Rows from block 5, named by matrix and row number. Rows with one number belong to one channel. Each number is 128 + 24 x the weight over the matrix's rms, rounded and kept within 0 to 255. All counts start at 0.
# convs0: first 3x3 conv, stride 2 (model.blocks.5.convs.0.weight, 384x224x3x3), inputs 132-137, a 3x3 kernel for each
# convs1: second 3x3 conv (model.blocks.5.convs.1.weight, 384x384x3x3, transposed), outputs 132-137, a 3x3 kernel for each
convs0.189 [160 137 179 135 112 149 126 137 130 138 143 117  99 147 137 107 105 143 138 178 155 101 124  88 111 107 164 122 128 128 136 161 148  97  90 108 185 138 144  80 125 133 152 173 137 153 156 110 134 102 152 132 135 178]
convs1.189 [ 97 152 168 176  90  99 121 142 126 155  82 127 114 133 152 132  92 137  83 170  93 201 108  96  87 106 163 149 151 143  81 137 114  95 105 145 105 111 132 155 120  96 102 109 132 105 140 124 146 160 140 164 125 130]
convs0.190 [105 100 135 105  90 187 128 144 116 119 135 124 128 115 137 107 118 111 123 145  95 130 114 138 136  90 139  95 131 102 137 145 107 125 143 159 113 132 167 120 114 132 132 134 106 102 109 123 136 114 139 150 109 165]
convs1.190 [124 111 122 117 160 121 151 136 143 106 160  94 132 119 150 125 104 122 145 127 123 100 133 117 128 131 112  84 144 130  89 144 124  89 145 133  91 111 120 130 134 146 144 129 117 125 115 133 111 150 104 131 146 121]
convs0.191 [114 124 123 150 138 165 113 113 143 101 121 124 124 139 136 125 102 116 146 128 137 111 140  99 151 177 144 101 118 157 159 167 140 133 150 118 167 109  99 108 134 150 134 169  74 132 136 132 101 147 146 161 140 159]
convs1.191 [100 109 121 106 150 156 148 133 141 115 137  98 120 124 102 118 167 129 128 169 132 104 125 107 119 150 141 142 121 144 123 129 138 123 125 119 134 137 144 127 127 122 100 156 124 135 143 164 143 120 145 128  68  98]
convs0.192 [122 120 134  96 167 131 127 148 121 137 169 111 131 111  95 119 162  88 133 134 143 126 125 156 110  91 183 143 117 142 123 123 135 117 132 113 157 102 147 162 126 101 141  89 117 117 104 142 131 139 144 119 149 122]
convs1.192 [125 136 150 131 134 107 113 127 123 128 157 132 163 119 107 120 144 135 126 134 110 131 112 175 151  98 113 147 149 167 125 125 143 144 145 179 128 116 123 129 120 132 131 100 136 138 118 100 130 103 114 124 132 148]
convs0.193 [132 129 157 190 149  99 121 162 101 124 101 167 128 132 130 157 165  91 154 140 112 114 100 147 129 105  98 133  90 117 137 158 108 170  66  55 149 121 158 116 180 112 106 125 125 121 150 122 164 138 151  97 111  80]
convs1.193 [101 139 140  97 127 129 152  89 138 166 101 131  91  84  73 189 136  96 129 138 135  85 160 160 159  84  98 121 103 153 116 116 117 154 169 114 143 121  95 131 141 151 144 114 149 115 126 138 178 143 121 120 109 114]
convs0.194 [139 130 115 146 162 103 115  96 124 156 127 135 105  92 139 178 121 104 124 121 106 122 132 146 187 102 160 126 133 120 132 134 133  88 136 136 140 156 132 127 132 137 141  99 141 133 144  90 125 179 138 125 171 200]
convs1.194 [ 87 143 134 120 124 142 136 135 146 162  98 124  85 128 109 147 147 114 137 137  87 132 139 116 135 110 116 119 121 157 147 117 193 137 112 147 113 137 148  87 122  93 106 148 140 154 145 133 111 122 124 131 140 137]
convs0.195 [147 140 136 104 110 154 123 116 136 126 117 120 143 155 135 106 118 142 137 168 148 164 144 114 117 111 140 153 155 110 151 138 113 145 144 115 164 119 117 145 163 123 134 185 131  91 143 131 143 129 169 162 132 113]
convs1.195 [159 114 138 130 105 163  96 143 136 110 139 142 126 147 132 134 128 130 134 111 110 146 152 155 112 138 117 119 117 140 136 122 151 108 150 138 116 151 111 174 148 145 112 133 127 131 110 115 141 149  95 164 139 121]
convs0.196 [109 134 168 187  73 114 177 123 206  95 127 100 113 159 113  89 153  95 116 159  92 105 104  82 134 129 131 164 102  98 154  78 147 156 145 111 109 120 145 137 146 155 143 118 110 142 117 141 139 144 170 174 143 115]
convs1.196 [131 129 142 146 146 138 135 120 141  97 142 132 109  95 133 147 107 140  66 162  94 111 125 137 107 110 223 131 138 160 144 176 114 123 107 130 147  97 136 136 106 128 112 108 129 162 100 150 110 106 115 154 110  95]
convs0.197 [170 123 117 103  80 106 127 127 162 167 130 171 144 132  84 113 112 132 142 141  78 144  89 114 169 101  77 109 185 108 132 160  80 111 138 128 112 139 123 122 127 171 128 124 156 163 134 127  84 139 115 101  97 126]
convs1.197 [131 104 135 131  82 151 142 148  82 169 130  89 111 137 148  87 115 149 123 140  83 156 142  50 136 119 130 123 155 144 115 125 110 106  98 142 103 109 146 127  99 138 122 129 184 118  86 109 114 107 114 142 123 117]
convs0.198 [124 143 136 118 133 156 134 117 127 138  96  77 131 128  95 115 132 112 105 136  94 138 157 138 142 125 109 115 116 146 100  99 118 109 126 100 129 131 112 104 138 160 113 144  67 107 128 139 135 110 151 149  97  99]
convs1.198 [130 111 146  98 184 127 130 146 114 121 123 123 108 126 130 108 136 111  82 150 174 139  62 156 134 156 166 118 100 128 130 121 102 125 130 118 117 146 139  91 129  98 127 137 127 132 128 121 133 100 129 131 120 126]
convs0.199 [118 137 134 118 146 100 163 174 116 136 105 136 113 116 151 108 100 127 115 126 154 128 122 131 125 129 173 105 135 130 157  80 131 144 136 136 130 156  90 110 124 133 115 103 156 155 141 134 125 163 141 132 142  84]
convs1.199 [147 132 109 164  89 123 117 133 143 123 116 111 128 164 113 171 109 126 156 106 169 148 129 106 127 128 127 120 122 112 137 117 140 115 110 130 130 116 124 140 139 111 115 151 120 127 148 142 144 106 124 113 135 116]
convs0.200 [142 116 109 116 118  98 120 133 122 111 134 115 168 107 122 121 109  68 126 122 147 122 154 118 151 104 135 151 140 111 102 139 127 148 127 120 134 112 127 103 127 125 125 156 140 100 133 125 152 135 128  71  94 125]
convs1.200 [116 119 132 133 115 137 151 143 124 111 115 137 136 133  94 177 168 153 124  95 114 101 162 124 156 133  76 139 125 130 142 153 133 126 105 108 128 121 114 120 121 142 100 107 152 122 141  92 103 161 126 121 143 123]
convs0.201 [139 126 137 105 143  89 131 146 132 136  98 115 132 153 136 128 151 109 114 118 125 116 106 124 127 133 145 135 122 162 104 131 109 106 133 111 135 140 133 133 114  95 113 107 170 119 147 144 134 155 117 142 154 128]
convs1.201 [ 99 121 110 116 135 156 117 150 158  94  99 108  95 133 151 130 151 124 156 135 160 112 112  90 147  95 139 116 128 123 104 116 110 159 134 137 143 126 146 130 133 125 139 146 111 129 143 146 123 137 145 137 116 105]
convs0.202 [ 98 111 141 122 139 124  93 130 121 160 105 107  93  84 146 135 133 141 122 130  99 121 142  68 118 103 119 125 119 128 126 145 133 133 112 140 115  89 163 153 163 138 129 118 151 124 148 110 130 129 161 128 115 138]
convs1.202 [132 158 131 128 108 140 116 173 115 131 111 126 127 110 146 110 155 128 126  98 195 123 110 117 119 104 184 145 161 127 151 136 119 130 133 134 136 126 137 118 127 131 148 126 144 127 129 117  90 144 105 120 140 121]
convs0.203 [142 137 115 131 173 118  96  90 140 126 150 122 140  51 100 144 150 152 114 127 118 132 164 142 106 142 158  90 120 121 121  97 121 130 155 155 142 157 166 146 107 137 150 138  72 119 131 127 170 135  72 163 113 127]
convs1.203 [150 126 148  94 143 156 118 132  92  73 133 121 153 120 104 112 132  98 145 157 106 116 127 128 180 124  90 165 173 154 132 141 121 113 144 170 128 159 154 118 119  65  99 116 133 128 144 171 157 168 121 128 147  54]
convs0.204 [118 145 179 126 137 155 125 108 141 142 137  97 122 142 132 116  97 130 136 112 157 114  83 142 116 134 134 162  75 135 171 102  93 104 138 126 151 116 143 133 138 133 125 147 143 114  87 139 121 101 122 115 141 119]
convs1.204 [141 130 135 125 141 153 102 131 118 119 123 118 122  98 139 128 124 145 108 141  93 140 113 146 117 119 116 164 146 151 185 164 154 147 112 118 100  90 127 115 123 134 120 141 118 121 106 135 135 112 162 110 150 127]
convs0.205 [100 118 113 114 104 141 133 129 115 102 122 121 123 145 137 125 163 148 164 175 128 102 107 139 108 100 143 119 128 117 108 123 133 167 112 130 176 139 121 142 111 131 157 106 110 132 132 130 158 139  68 127 120  90]
convs1.205 [117  82 143  79 129  96 138 138 118 116 166 132 146 137 100 150 153 106 195  47 170  84  94 166 126 147  99 139 108 115  91  94 127 136 118 161 123 154 151  88 104 116 120 117 138 120 146 178  81 112 130 155 128 134]
convs0.206 [133 120 129 137 168 111 134 146 105 160 133 124 123 128 125 108 144 143 148 130  87  95 146 133 104  97 217 127 142 103  71 115 116 153 142 100 132 178 152 132 127 160 109 108 106 147 117 155 141 112  83 133  78 121]
convs1.206 [142  78  82 133  74 138 134 150 106 127  71 137 129  67 114 144 156 119 116 157  72 133  67 157 108 163 139 155 140 122 112 136  74 143  85 141 127 155 140 127 166 148 137 115 130 108 135 157 132 167 139 106 133 114]
convs0.207 [126 117 129 144 126 118 147 106 157 144 149  99 108  95 115 148 132 128 103 131 122 131 129 125 146 135 112 122  96 158 156 131 101 132 132 154 141 120 123 121 132 142 138 133 122 143 134 133 131 104 115 163 120 114]
convs1.207 [133 124 133 123 114 134 114 135 159 123 124 150 133 114 143 117 132 155 111 120 129 121 144 145 140 130 107 116 128 137 149 128 117 146 143 121 139 155 138  98 134 141 125 135 135 151 141 129 111 128 138  80 148 116]
convs0.208 [131 158 137  77  80 102 138  97 165  99  73 112  85 127 157 110  85 132 132 157 127 112 132 147 122 155 126  85 119 122 112 104 155 172 149 164 114 125 147 116  80 149  99 127 165 122 132 114 113 174 104 176 160 114]
convs1.208 [148  96 151 111  87 143 115 158 131 182  94 159 130 118  55 125 139 154  95 184 138  98 110 112  65 183 122 119 162 138 117 183 112 153 150 143 135 151 130 123 105 136 126 105 132 142  94  99 143 113 130 162 135 103]
convs0.209 [129 123 131 101  73 123 140 127 155 117 111 125 124 111 141 120 150 107 131 138 167 124 111 134 105 174 104  86 153 134 105 160 157 123 122 119 100 118 121 126 143 114 127 130 123 106 135 132 149 135 124 145 120 140]
convs1.209 [119 109 122 162 146 128 114 138  96 125 101 151 131  52 114 109 120 133 166  91 139  95 140 101 148 149  65  98 106 105 105 142 124 112 128 115 139 114 147  97 102 117 125 116 105 120 146 122 143 104 150 134 147  89]
convs0.210 [137 167  84  85 173 174  91 151 110 126 144  74 102 158 165  92  86 171 106 143 107 158  57 146 138 153 106 152 129 149  86 146 171 122 124 145 140  95 100 149 179 167 101 125 126  95 106 134 169 115 113 135  94 108]
convs1.210 [131 112 108 144 131 165 142 114 135 108 136 129  94 135  83 125 121 130 112 199  74 115 113 139  90 113 183 127 149 149 152 127 150 151 124 133 152 137 162 115  96  89  99 121  94 142 108 139 142 138 143 115 119 133]
convs0.211 [166 114 132  81 151 104 177 100 174 141  72 125 160 147  90 176 111 141 134 154 146 115 140  56 121 163 144  96  92 145 133 131 159 163  95 159 137 115 128 119 103 134 131 115 142 107 135 161 151 142 147 153 110 123]
convs1.211 [124 120 171 108 149  88 151 101 118 112 145 127  96 143 138 131 110 136 151 119 125 133 108 159 142 103 104 132 131 106 110  99 151  95 118 109 165 144 115 133 133 104 107 115 133 146 126 127 140 159 147 124 137  95]
convs0.212 [138  92 117  75 131 104  97 146  98 120 123 136 117 150 145 169  87 119 144 138 175 128 131 126 117 151 143 142 151 130 103 127 116 145 154 169 152 127 112 121 130 135 124  99 104 111  79 130 122 120 118 120 129 110]
convs1.212 [134 108 111 121 119 122 162 150 136 108 120 137 100 123 139 122 159 155 168 145 107  60  91 138 137 150 112 137 112 120 130 111 143 112  84 115 150 149 166 113 113 151 144 136 113 167 144 151 135 163 134  87 132 116]
convs0.213 [154 101 130 125 154 152 114 145 124 142 114 118 151 132 115 107  97 128 106 128 113 127 101 116 118 138 191 101 166 129 121 131 119 162  66 111 124 131 142 141 134 137 111 113  84 172 125  78 110 120 118 104  90 101]
convs1.213 [163  80 137 131  86 138  85 148 152 133 107  98 122 123 133 148 139 138 159 154 147  95 113 120 138 124 125 104 114 109 122 104 109 152 109 131 125 124 112 137 151 122 144 144 113 138 129 109 107 168 132 137 121 133]
convs0.214 [145 136 109 124 113  88 134 143 130 106 133 129 119 127 112 114  96 120 122 112 116 115  95  99 153 115 173  99 141 131 170  96 124  99 110 117 100 133 124  89 100 121 147 123 122 112 144 100 102 125  92 135 110 139]
convs1.214 [ 58 173 120 117 149  85 135 126 170  89 163 152 108 121 115 143 164 105 121  81 138 110 118 117 125 123 165 154 163 144 153 126 103 174 116 134 136 119 108 128  83 128 147 137 150  93 143 138 167 151 128  92 132 127]
convs0.215 [129 128 132 132 130 135 144 132 169 134 135 129 108 126 136 108 145 110 118 138 130 126 117 122 103 165 153 127 119 119 122 126 151 123 127 111 138 126 140 116 161 142 109 143 101 118 131 115 116 138 147 160  98 128]
convs1.215 [118 114 145  86 142 112 139 157 138 111  91 148 162 127 153 108 138 119 150  97 102 153  93 121 106 140 131 100 143 127 125 132 104 107 106 123 128 100 146 115 110 110 121 140 141 154 170 125 142 163 152  98 107 116]
convs0.216 [107 152 173 163 153 120 152 145 119  99  89  94 134 150 120 116 130 135 112 138 137 136  89 116  86 124 158 158 127 114 128 126 127 105 159 163 166 127 128 136 133 121 171 146 148 157 111 133 148 131  97  81 113 138]
convs1.216 [130 157 143 118  99 180 108 155 150 150 113 118 113 147 129 107 150 122 171 187 123 128 113  82 134 100 126 145 139 128 169 120  81 164 126 107 144 115 102  98 103 142 149 128 113 147  91 136  78 152 150 114 105 121]
convs0.217 [126 122 159 123 126 121 135 141 137 139 114 140 137 111 112 127 147 127 149 110 108 127 164 160 112 114 102 129 123 126 128 106  98 141 114 136 131 155 170 118 116 129 130 133 138 112  86  83 130 127 146 111 146 131]
convs1.217 [ 92 152 137 107 137 118 111 146 122 130 141 113 153 174 143 115 135 124 104 111 136 147 130 112 101 136 143 112 112 130 138 107 129 115 129 116  99 150  92 121 156 126 105 125 138 140 154  92 150 137 112  93 124 101]
convs0.218 [100 149 132  92 113 156 100  92 129 107 150 115 150  98 108 111 137 106 166 134 106  83 142 150 134  95 155 111 133 127 118 160  73 149 172 104 137 151 119 142 139 135 148 118 121 111  88 106 126  98 180  95 151 136]
convs1.218 [ 95 148 168 148 123 110 106 124 141 173 114 138 176 164 140 123 117 118 119 163 103 132 102 146 180 164 152  97  94  66  89 136  73 106 126 136 105 157 112 151 144 134 146 138 118 107 159  90 145  97 109 144  91 129]
convs0.219 [136 130 115 106 129  77 127 101 147 142 103 166 158 106 121 123 134 113 121 144 129 129 144 160  93 124 159 137 147 104 131 148 106 139 132 108 150 129 123 127 124 122 137 121 136 130 130 126 138  93 167 176  80 115]
convs1.219 [138 170 138 126 121 117 132 152 128 105 129 127 112 131 140 154 121 151 123 121 137 173 108 126 153 106 109 142 149 138 129 131 134 136 143 121  96 146 143 129  91 109 129 127 116 137 118 125 157  88 107 135 147 142]
convs0.220 [137 151 135 115 144 105 148 114 150 138 136 134 129 118 129 121 152 133 121  90 126 110 191 133 149 154 144 121 141  80 111  97 127 169 132  77 139 164 117 118 123 150 139 121 162 118 132 145 107  91 116 142 121 119]
convs1.220 [142 114 129 121 131 128  98 103 109 134 110 112 140  95 144 154  87 143 149 171 136 130 115 104 153  99 132 124 126 143  73  98 119 114 115 129 120  99 124 121 135  98 143 121 130 148 141 143 122 138 133 122 118 129]
convs0.221 [145 152 118 146  96 122 125 138 125 105 111 126 145  97  53 145 106  85 107 117 124 128 148 140 151 109 148 115 137 113 128 129 139 130 128 150 104 108 125 120 117 165 133 141  97 132 120  94 137 168 128 125 141 121]
convs1.221 [ 94  98 150 152 125 137 139 123 130 147 116 170 125 122 101 122 127 169 118  75 139 105 169 146 155 136 118 132 111 148 118 136 125 166 139 147 130 103 136  99  90  99 111 107 131 163 153 114  99 154 117 105 120 141]
convs0.222 [150 145 145 126 138 171 136 128 113 133 155 129 126 147 128 123 128 150 140 116 102 160 166 174 151 177 125 107 129 125 179 155 156 145 116 119 117 113 162 117 132 130 141 132  96 127 144 158 107 137 169 130 171 122]
convs1.222 [145 121 104 135 104 153 112 136 107 115 143 131 119 123  96 101 126 142 139 156 119 140 138 138 107 133 139 174 146 148 167 143 115 119 118 125 150 180 152  97  83 119 106 108 107 146 117 161 138 109 131 127 121 120]
convs0.223 [147  99  90 110 142 102 137 138 100 122 147 106 117 127 124 118 159 133 123  94 161 142 153 150  95 141 201 154 105 118 127 209 143 113  93 157 116 153 152 102  95 133 126 127 131 141 113 124 142 143 132 139  92 159]
convs1.223 [191 142  67 177  96 177  83 134 178 142 133 148 154 102 101 109 153 126 125 123 202 116 116 120 141 151 107 141 145 142 152 117 138 100  94 119 114 133 116  97 140 120 143 145 102 128 121  86 116 174 153 174 131 118]
convs0.224 [129 146  98 139 101 155 117 145 105 123 133 133 145 173 146 119 104 108 135 179 112 122  79  91  96 152 121  95 122 127 148 182 131  94  92  98 173 110  92  93 148 142 140 143 151 123 140 128 144 137 167 126 143 109]
convs1.224 [137 145 151 177  81 114 129 121 128 102 140 118 144 127 128 150 105 107 131 125  85  98 117 170 135 159 112 124  78 129 121 107 142 145 111 147  99 134 114 147 104 134 136 142 122 124 107 106 166  98 142  80 129 135]
convs0.225 [120 103 119  99 150 152 144 110 130 125 109 123 107 128 139 108 149 146 100 132 116 132 135  89 104 111 164 122 163 128 126 124 110 118 165 141 111 120 121 120 157 134 134 158 164 146 141 121 164 143 128 117 132 113]
convs1.225 [115 139 141 126 129 133 132 146 112  74 118 119 175 171 128 121 147 137 109 135 112 138 101 160 127 119  86 126 134 132 134 151 124 121 104 123 111 117 115 101 172 172 134 140 115 142 118 130 125 130 106 144 119 109]
convs0.226 [141 107 136 153 117 134 144 152 134 125 147 113 132 159 112 107 131 127 139 116 132 118 143  94 115 133 120 147 119 134 133 140  85 119 140 102 149 157 123 125 136 132 113 122 148 139 129  99 146 120  96 142 159 151]
convs1.226 [106 130 116 143 107 132 129 135 120 150 138 107 108 159 136 134 119 130 133 135 137 161 108 105 147 104 108 129 132 110 143 136 140  99 149 129 120 117 148 116 152 154 141 122 118 111  90 119 121 163 123 130 108 130]
convs0.227 [142 102 148 115 136 154  85 131 177 121 137 145 144 123 113 140 141 120 151  88  72 150  84  77  86 122 133  87 163  85 131 107 126 169 119  82 167 148 167  98 112 132 132 126 131 134 172 152 157 139 150 133  61  91]
convs1.227 [102 139 145 167 182  40 129 112 124 129 121 139 159 124  90 118  93 146 149 152 136 129 116 144 120 193  48 129 111 114 103 137 156  83 165 135  90 145  94 136 116 150 159 144 160  89 140 115 172 133 134 123 135 110]
convs0.228 [157 126 125 133 130 157 120 143 150 111 116 112 129 123 104 139 112 122  94 133 120 140 105 124 159  87 188 156 130 144 136  98 153 132 154  60 144 118 127 138 135 128 128 131 149 137 135 145 107 121  90 108 129 120]
convs1.228 [147 136 117 128 134 136 100 170 111 133  94 123 140 105 175 120 152 135 121  91 149 111 153 104 144 143 142 118 136 121 125 130 106  96 122 136  80 137 129 110 133 139 136 125 105 110 117 125 128 149 135  98 123 136]
convs0.229 [126 130 134  99 134 149 157 130 134 124 138 115 130 129 115 132 109 108 120 113 126 120 107 137 128 154  98 101 169 136 145 150 136 127  75  86 142 131 123 107 132 146 152 148 127 157 112 129 140 148 152 101 129 114]
convs1.229 [147 152 112 121 136 103 131 152 136 102 154 113 114 155 126 121 177 111 114 161 108 112 139 145 131 118 154 127 121 116 128 151 146 119 122 133 141 139 113 128 137 130 126 157 125 125 139 136 125 138 135 134 125 155]
convs0.230 [167 149 126 148 157 187 102 171  93 169 149 123 132 123 142 147 221 152 129 100 157 122 173 133 109 131 137 111 149 110 164 131 133 150  97 102 105 169 131 162 133 129 114 118 138 126 150 126  81 127 128 113 147 139]
convs1.230 [ 83 139  87 136 108 170 109 143 149 155 108 168 125 138 118 127 149 118 151 102 110  82  95 131 100 217  96 156 135 129 142 137 125 114 145 124  89 140 148  94 135 107 108 146 123 120 130 157 154  82 143  79 135 153]
convs0.231 [155 156 126 132 149 140 146 155 169 166 133 141 139 139 113 148 155 137 133 133 109 126 111 137 177 140 154 123 127 119 123 146 125 112 137 110 109  99 103 137 117 121 168 117 136 105 148 101  68 114 162 155 108 168]
convs1.231 [131 137 117 105 105  85 158 155 144 129 121  94 137 116 109 136 155 135  77 167 137 102 131  99 120 160 117 123  72  83 133 122 118 140 156 136 119 143  98 115 146 124 127 118 145 126 129 120 149 155 140 110 118 112]
convs0.232 [142 125 144 141 133  95 145 156  80 137 133 127 152 108  81 117 158 108 114 135 138 131 133 111  73 140 134 157 152  92 167 117 137  70  90 108 113 107 220 123  98 117 142 128 117 173 148 139 159 125 104 148  89  70]
convs1.232 [144 114 125 109  98 122 136 139 180 132 130 149 114 135 118  86 158 142 135 120 191 158 140 164 127  94 125 140 151 173 117 138 161 114  87 123 134 104 113 111 114  89 144 138 139 116 158 130  92 170 108 138 135 123]
convs0.233 [120 135 152 139 114 113 132 103  90 165 152 125 115 135 176 101 186  88 105 132 140 103 155 148  98 102 123 118 109 163 146 158  64 144 111 136 115 132 107 104 134 149 164 103 134 145 187 122 145  69  91 115 150 103]
convs1.233 [194 120  89 122  52 136 134 172  94 196 141 129 111 113 114 111 131 124 145 155 132 144 138 135  95 136 120 143 130 162 147 142 104 119 122  65 145 111 136 106 120 166 125 127 121 134  70 140 128 117 158  95 116 167]
convs0.234 [118 153 167 141 157 154 131 142 139 135 108 141  86 148 132 137 110 120 130 141 110 120 123 147 107 130 127 119  84 148 168 175  94 177 172 146 128 124 138 123 106 135 131 141  93 138 114 155 124 113 119 158 130  94]
convs1.234 [106 141 104 138 143  98 113 137 100 139 161 149 105 101 128 126 119 157 162 128 160 151 148 119 108 101 102 149 134 152 107 109 145 134  80 127 142 120 106 149 132 108 120 106 138 123 136 130 122 121 125 140 139 117]
convs0.235 [149 120 156 103  84 121 126 116 107 152 152 119 155 123 112 112 127 139 120 168  97 146 131  62 122  95  99 139 117 125  85 150 127  95 133 122 142 132 104 124 134  95 174 171 105 140 166 123 137 145 128 139 106 111]
convs1.235 [111 111 140 155 129 127 137  52 126 161 100 133 161  97 110 137 108 123 105 143  97 106 143  96 120  64 157 122 111 107  91 117 154 105 124 122 130 122 136 144 136 111 154 144 125 141 121  93 173 142 128 134 142 132]
convs0.236 [121 149 141 120 147 142 151 114 146 103 145 113 151 147 146 116 137 129 109 122  96 101 144 155 110 156 125  89 179  56 111 116 156 145 177 119 117 151 106 157 129  91 138 155  37 128 107  63 125 112 185 160 143 170]
convs1.236 [137 105 189  82 101 117 157 147 131 120 110  94 128 119 114 102 146 148 167  86 181  66 148 186 139  90 155 124 150 108  98 135 155 139 117 177 138 133 101 130 127 142 148 104 129 116 123 155 130 131 129 148  59 123]
convs0.237 [135 144 167 106 119 129 138 135 134 137 148 115 117 113  78  99 154 151 134 107 155 110 174 142 113 137 111 145 165 110 137 101 187  70 131 155 108 174 147 154 161 132 114  89 169 107 132 114 146 139  91 107 108 163]
convs1.237 [123 144 144 125 131 104 166 123 116 121 147 136 110 169 128 125 139 110 158 195 102 133 142  99  91 157  89 129 144 170 152 113 102 141 133 155 100 100 146 112 118 149 116 131 132 146  92 110 163 149 147  93 132 123]
convs0.238 [122  96 146 131 144 112 143 162 147 136 145 133 120 156 143 120 113  98 148 120 138 148 122 122 136 124  87 122 121 113 166 128 101 146 114 103  99 140 133 166  87  99 126 117 131 129 109 139 135  99 153 156 110 110]
convs1.238 [122 146 126 141 120 107 138 128 136 137 122 137 151 137 111 154 123 118 121 146 162 134 132 151 150 108 120 129 119 108 101 114 107 120 102 139 106 127 138 130 111 119 142 148 141 137 117 116 112 155 138 115 135 113]
convs0.239 [153 158 143 139 161 139 144 158 152 153 137 144 120 143 149 129 134 119 114 158 114 132 128 138 125 129 126 142 127 114 118 103 156 146 156 177 115 146 119 147 148 144 136 120 134 127 133 113 132 162 106 129 122  98]
convs1.239 [119 120 143 120 123 122 133 164 137 145 119 116 134 131 127 135 125 143 128 149 126 123 107 176 108 107 135 145 146 135 147 135 139 123 126 149 107  95 128 139 146 106 143 137 135 149 128  96 121 126 125 128 118 128]
convs0.240 [147 141 140 161 137  90 141 109 132 122 116 126 126 131 101 115 126 137 157 121 135  95 119 121 110 156 124 107 115  98 129 136 165 127 104 117 105 134 145 129 140 112 140 120 127 120 126 133 137 119 159 133 119 115]
convs1.240 [171 139 114 117  99 157 116 155 100 132 134 134 134 130 120 153 150 108 154 130  92 140 120 137 169 122 134  81 116 149 111 106 156  98  89 152 112 122 139 101 112 113 127 116 114 106 115 119 142 144 125 130 122 105]
convs0.241 [151 142 137 137 146 105 143 129 145 131 120  96 121 138 133 109  77 146 132 132 133 119 126 114 114 139 139  88 160 120 112 100 156 133 120 118 117 114  99 139 145 104 114 126 113 119 100 115 115  98 126 131 111 108]
convs1.241 [127 136 132 131 112 142 132 114 108 133 148 124 120 141 128 127 130 150 126  99 147 137 152  94 100 168 149 115 114 125 136 123 102 133 101 114 133 127 148 126 106 126 121 123 131 130 132 102 158 141 130 118 116 102]
convs0.242 [136 108 123 161 118 154 116 157  99 105 160 108 138  87 131 126 170 116 155 135 144 179  73 177  80 164  90 137 108 124  75 130 132 130 152 106 125  94 182 145  94 157  46 103  80  89 112 123 109  88 109 130 107 107]
convs1.242 [117 123 142 183 147 109 138 149 132  82 125  92 140 143 108 123 118 141 105  92 123 122  67 166 131 158  96 121 141 138 126 122 121 117 126 125  88 138 101 139 169 115 115 154 118  79 139 149 153 136 115 115  64 109]
convs0.243 [144 151 134 126 115 154 105 119 153 148 158 131 146 123 113  92 129 113 131 122 114 106  92 155 143 155  99 100 125 152 105 157 143 160 122 152 139 137 108  91  99 149 119 143 136 119 125 145 138 116 145 170 162 173]
convs1.243 [102 155 102 113 104 145 123  91 117 126 111 157 125  91 133  87 145 144 149 107 108  88 125 149 159 122 133 134 100 126 122 138 125 131 148 112 127 112  98 131  97 122 135 133 150 132 145 125 115 117 128 138 149 130]
convs0.244 [116 126 151 156 171  94 138 146  63  96 166 116 148 104 112 198 142  75 132  91 160 107 111 100 107 109 168 129  87 124 140 130 174 120 159 149 126 137 163 163  81 121  95 142 179 114  53 118 107 132 159 141 105 131]
convs1.244 [159  93 177  98 134 124 188  96 144 136  81 119 142 116 121 125 153 150 154 154 149  91 221  97 163 153  91 148 130 109 127 105 118 113 145 126  98 128 115 127 156 142 118  85  96  98 148  89 134  98 148 139  80 162]
convs0.245 [169  99 116 114 107 159 108 105 145 104 134  87 141 148 115 108  95  97 128 123 146 144 132 119 140 116  99 168 126 151 126 123  93 133 124 117 103 131 140 129 100 163 121 179 151 134  83 119 107 107 108 118 142  80]
convs1.245 [115 120 161 161 110 111 128  98 148 133 131  94  93 171 180 133 121 111 128 112 189 124 170 133 118   5 146 112  66 113 105  79 130 158 106 119 119 123 110 116 129 127 106 134 156 119 156 122 132 167 112  97 118 147]
convs0.246 [119 138 133 117 125 111 137 126 139 126 154 119 129 154 141 128 144 114 124 126 129 129 151 141 147 141 142 153 101 112 125 150 116 167 149  99 158 121 132 147 129 136 106 129 110 117 110 134 128 143 147 140 133 133]
convs1.246 [134 161 137 114 141 127 143 118 150 119 148 105 140 143 135 138 116 124 151 138 127 147 131 190 117  93 129 153 105 113 135 126 105 117 117 112 146 123 124 112 162 130 117 133 151 128 128 121 125 106 136  98 126 137]
convs0.247 [133 146  86 151 151 155 102 108 137 121  94 178 116 107 164 119 162 125 118 132 158 115 127 149 126 128  72 149 165 154 145 146 156 131 118 140 113 161  93 150 148 116 183 129 118 118 128 106  91 101 129 116 105 130]
convs1.247 [139 109 132 136 137 133  99 106 158 167 147 106 109 117 112  98 136 171 155 127 137 118 194 150  90 130 160 139 108 138 109 119 156 101 136 122 113  91 112 142  97 125 142 134 166 129 121 128 125  97 148 114 185 102]
convs0.248 [139  78 158 139 131 154  64 145 130 104 125 130 105 106 152 114 130 108  97 129 129 108 101 109 142 114 135 137 118 118  95 128 129 121 137 120  84 143 107 101 152 153 126 123 145 118 135 127 153 105 135 129 108  83]
convs1.248 [119 123 148 120 152 121 126 126 124 103 124 127 135 149 169 147 106 133 113 146 107 176  84 122 109 134 152 133 129 115 139 138 141 129 120 134 125 141 122 120  96 119 132 166 118 120 126 127 130 106 119 141 119 121]
convs0.249 [113 114 137 124 104 101 122 151 134 116 144 129 176 138 110 130 147 128 125 118 142 138  85 121 142 111 114 110 135 141 157 112 145 135  92 141 126 156 120 149 124  98  89 127 147 150 124 130 142 113 115 145 159 143]
convs1.249 [154 146 112 100 143 111 131 141 162 105 140 138 130 138 127 144 141 143 136 116 156 108 143 133 108 126 128 131 115 136 145 157 141 129 167 128 120 145 150 124 154 117 102 142 114 133 137 130 126 134 117 101 140 124]
convs0.250 [135  94 146  90 105 141 119 145 156 153 127 140 101 112 134 107 130 138 127 118 118 123  53 115 133 155 153 124 146 139 141 128 101 170 110 119 137 124 165 129 167 171 122 123  95 126 146 136 130 163 128 134  89 104]
convs1.250 [132 118 107 104 148 136 137 122  80 136 128 109 137 130 140 132 128 112 105 146 147 152 109 114 130 116 111 137  96 131 141 128 106 154 116 118 136 148  97 128 136 158 131  98 129 158 156 125 161 122 108 134 111 113]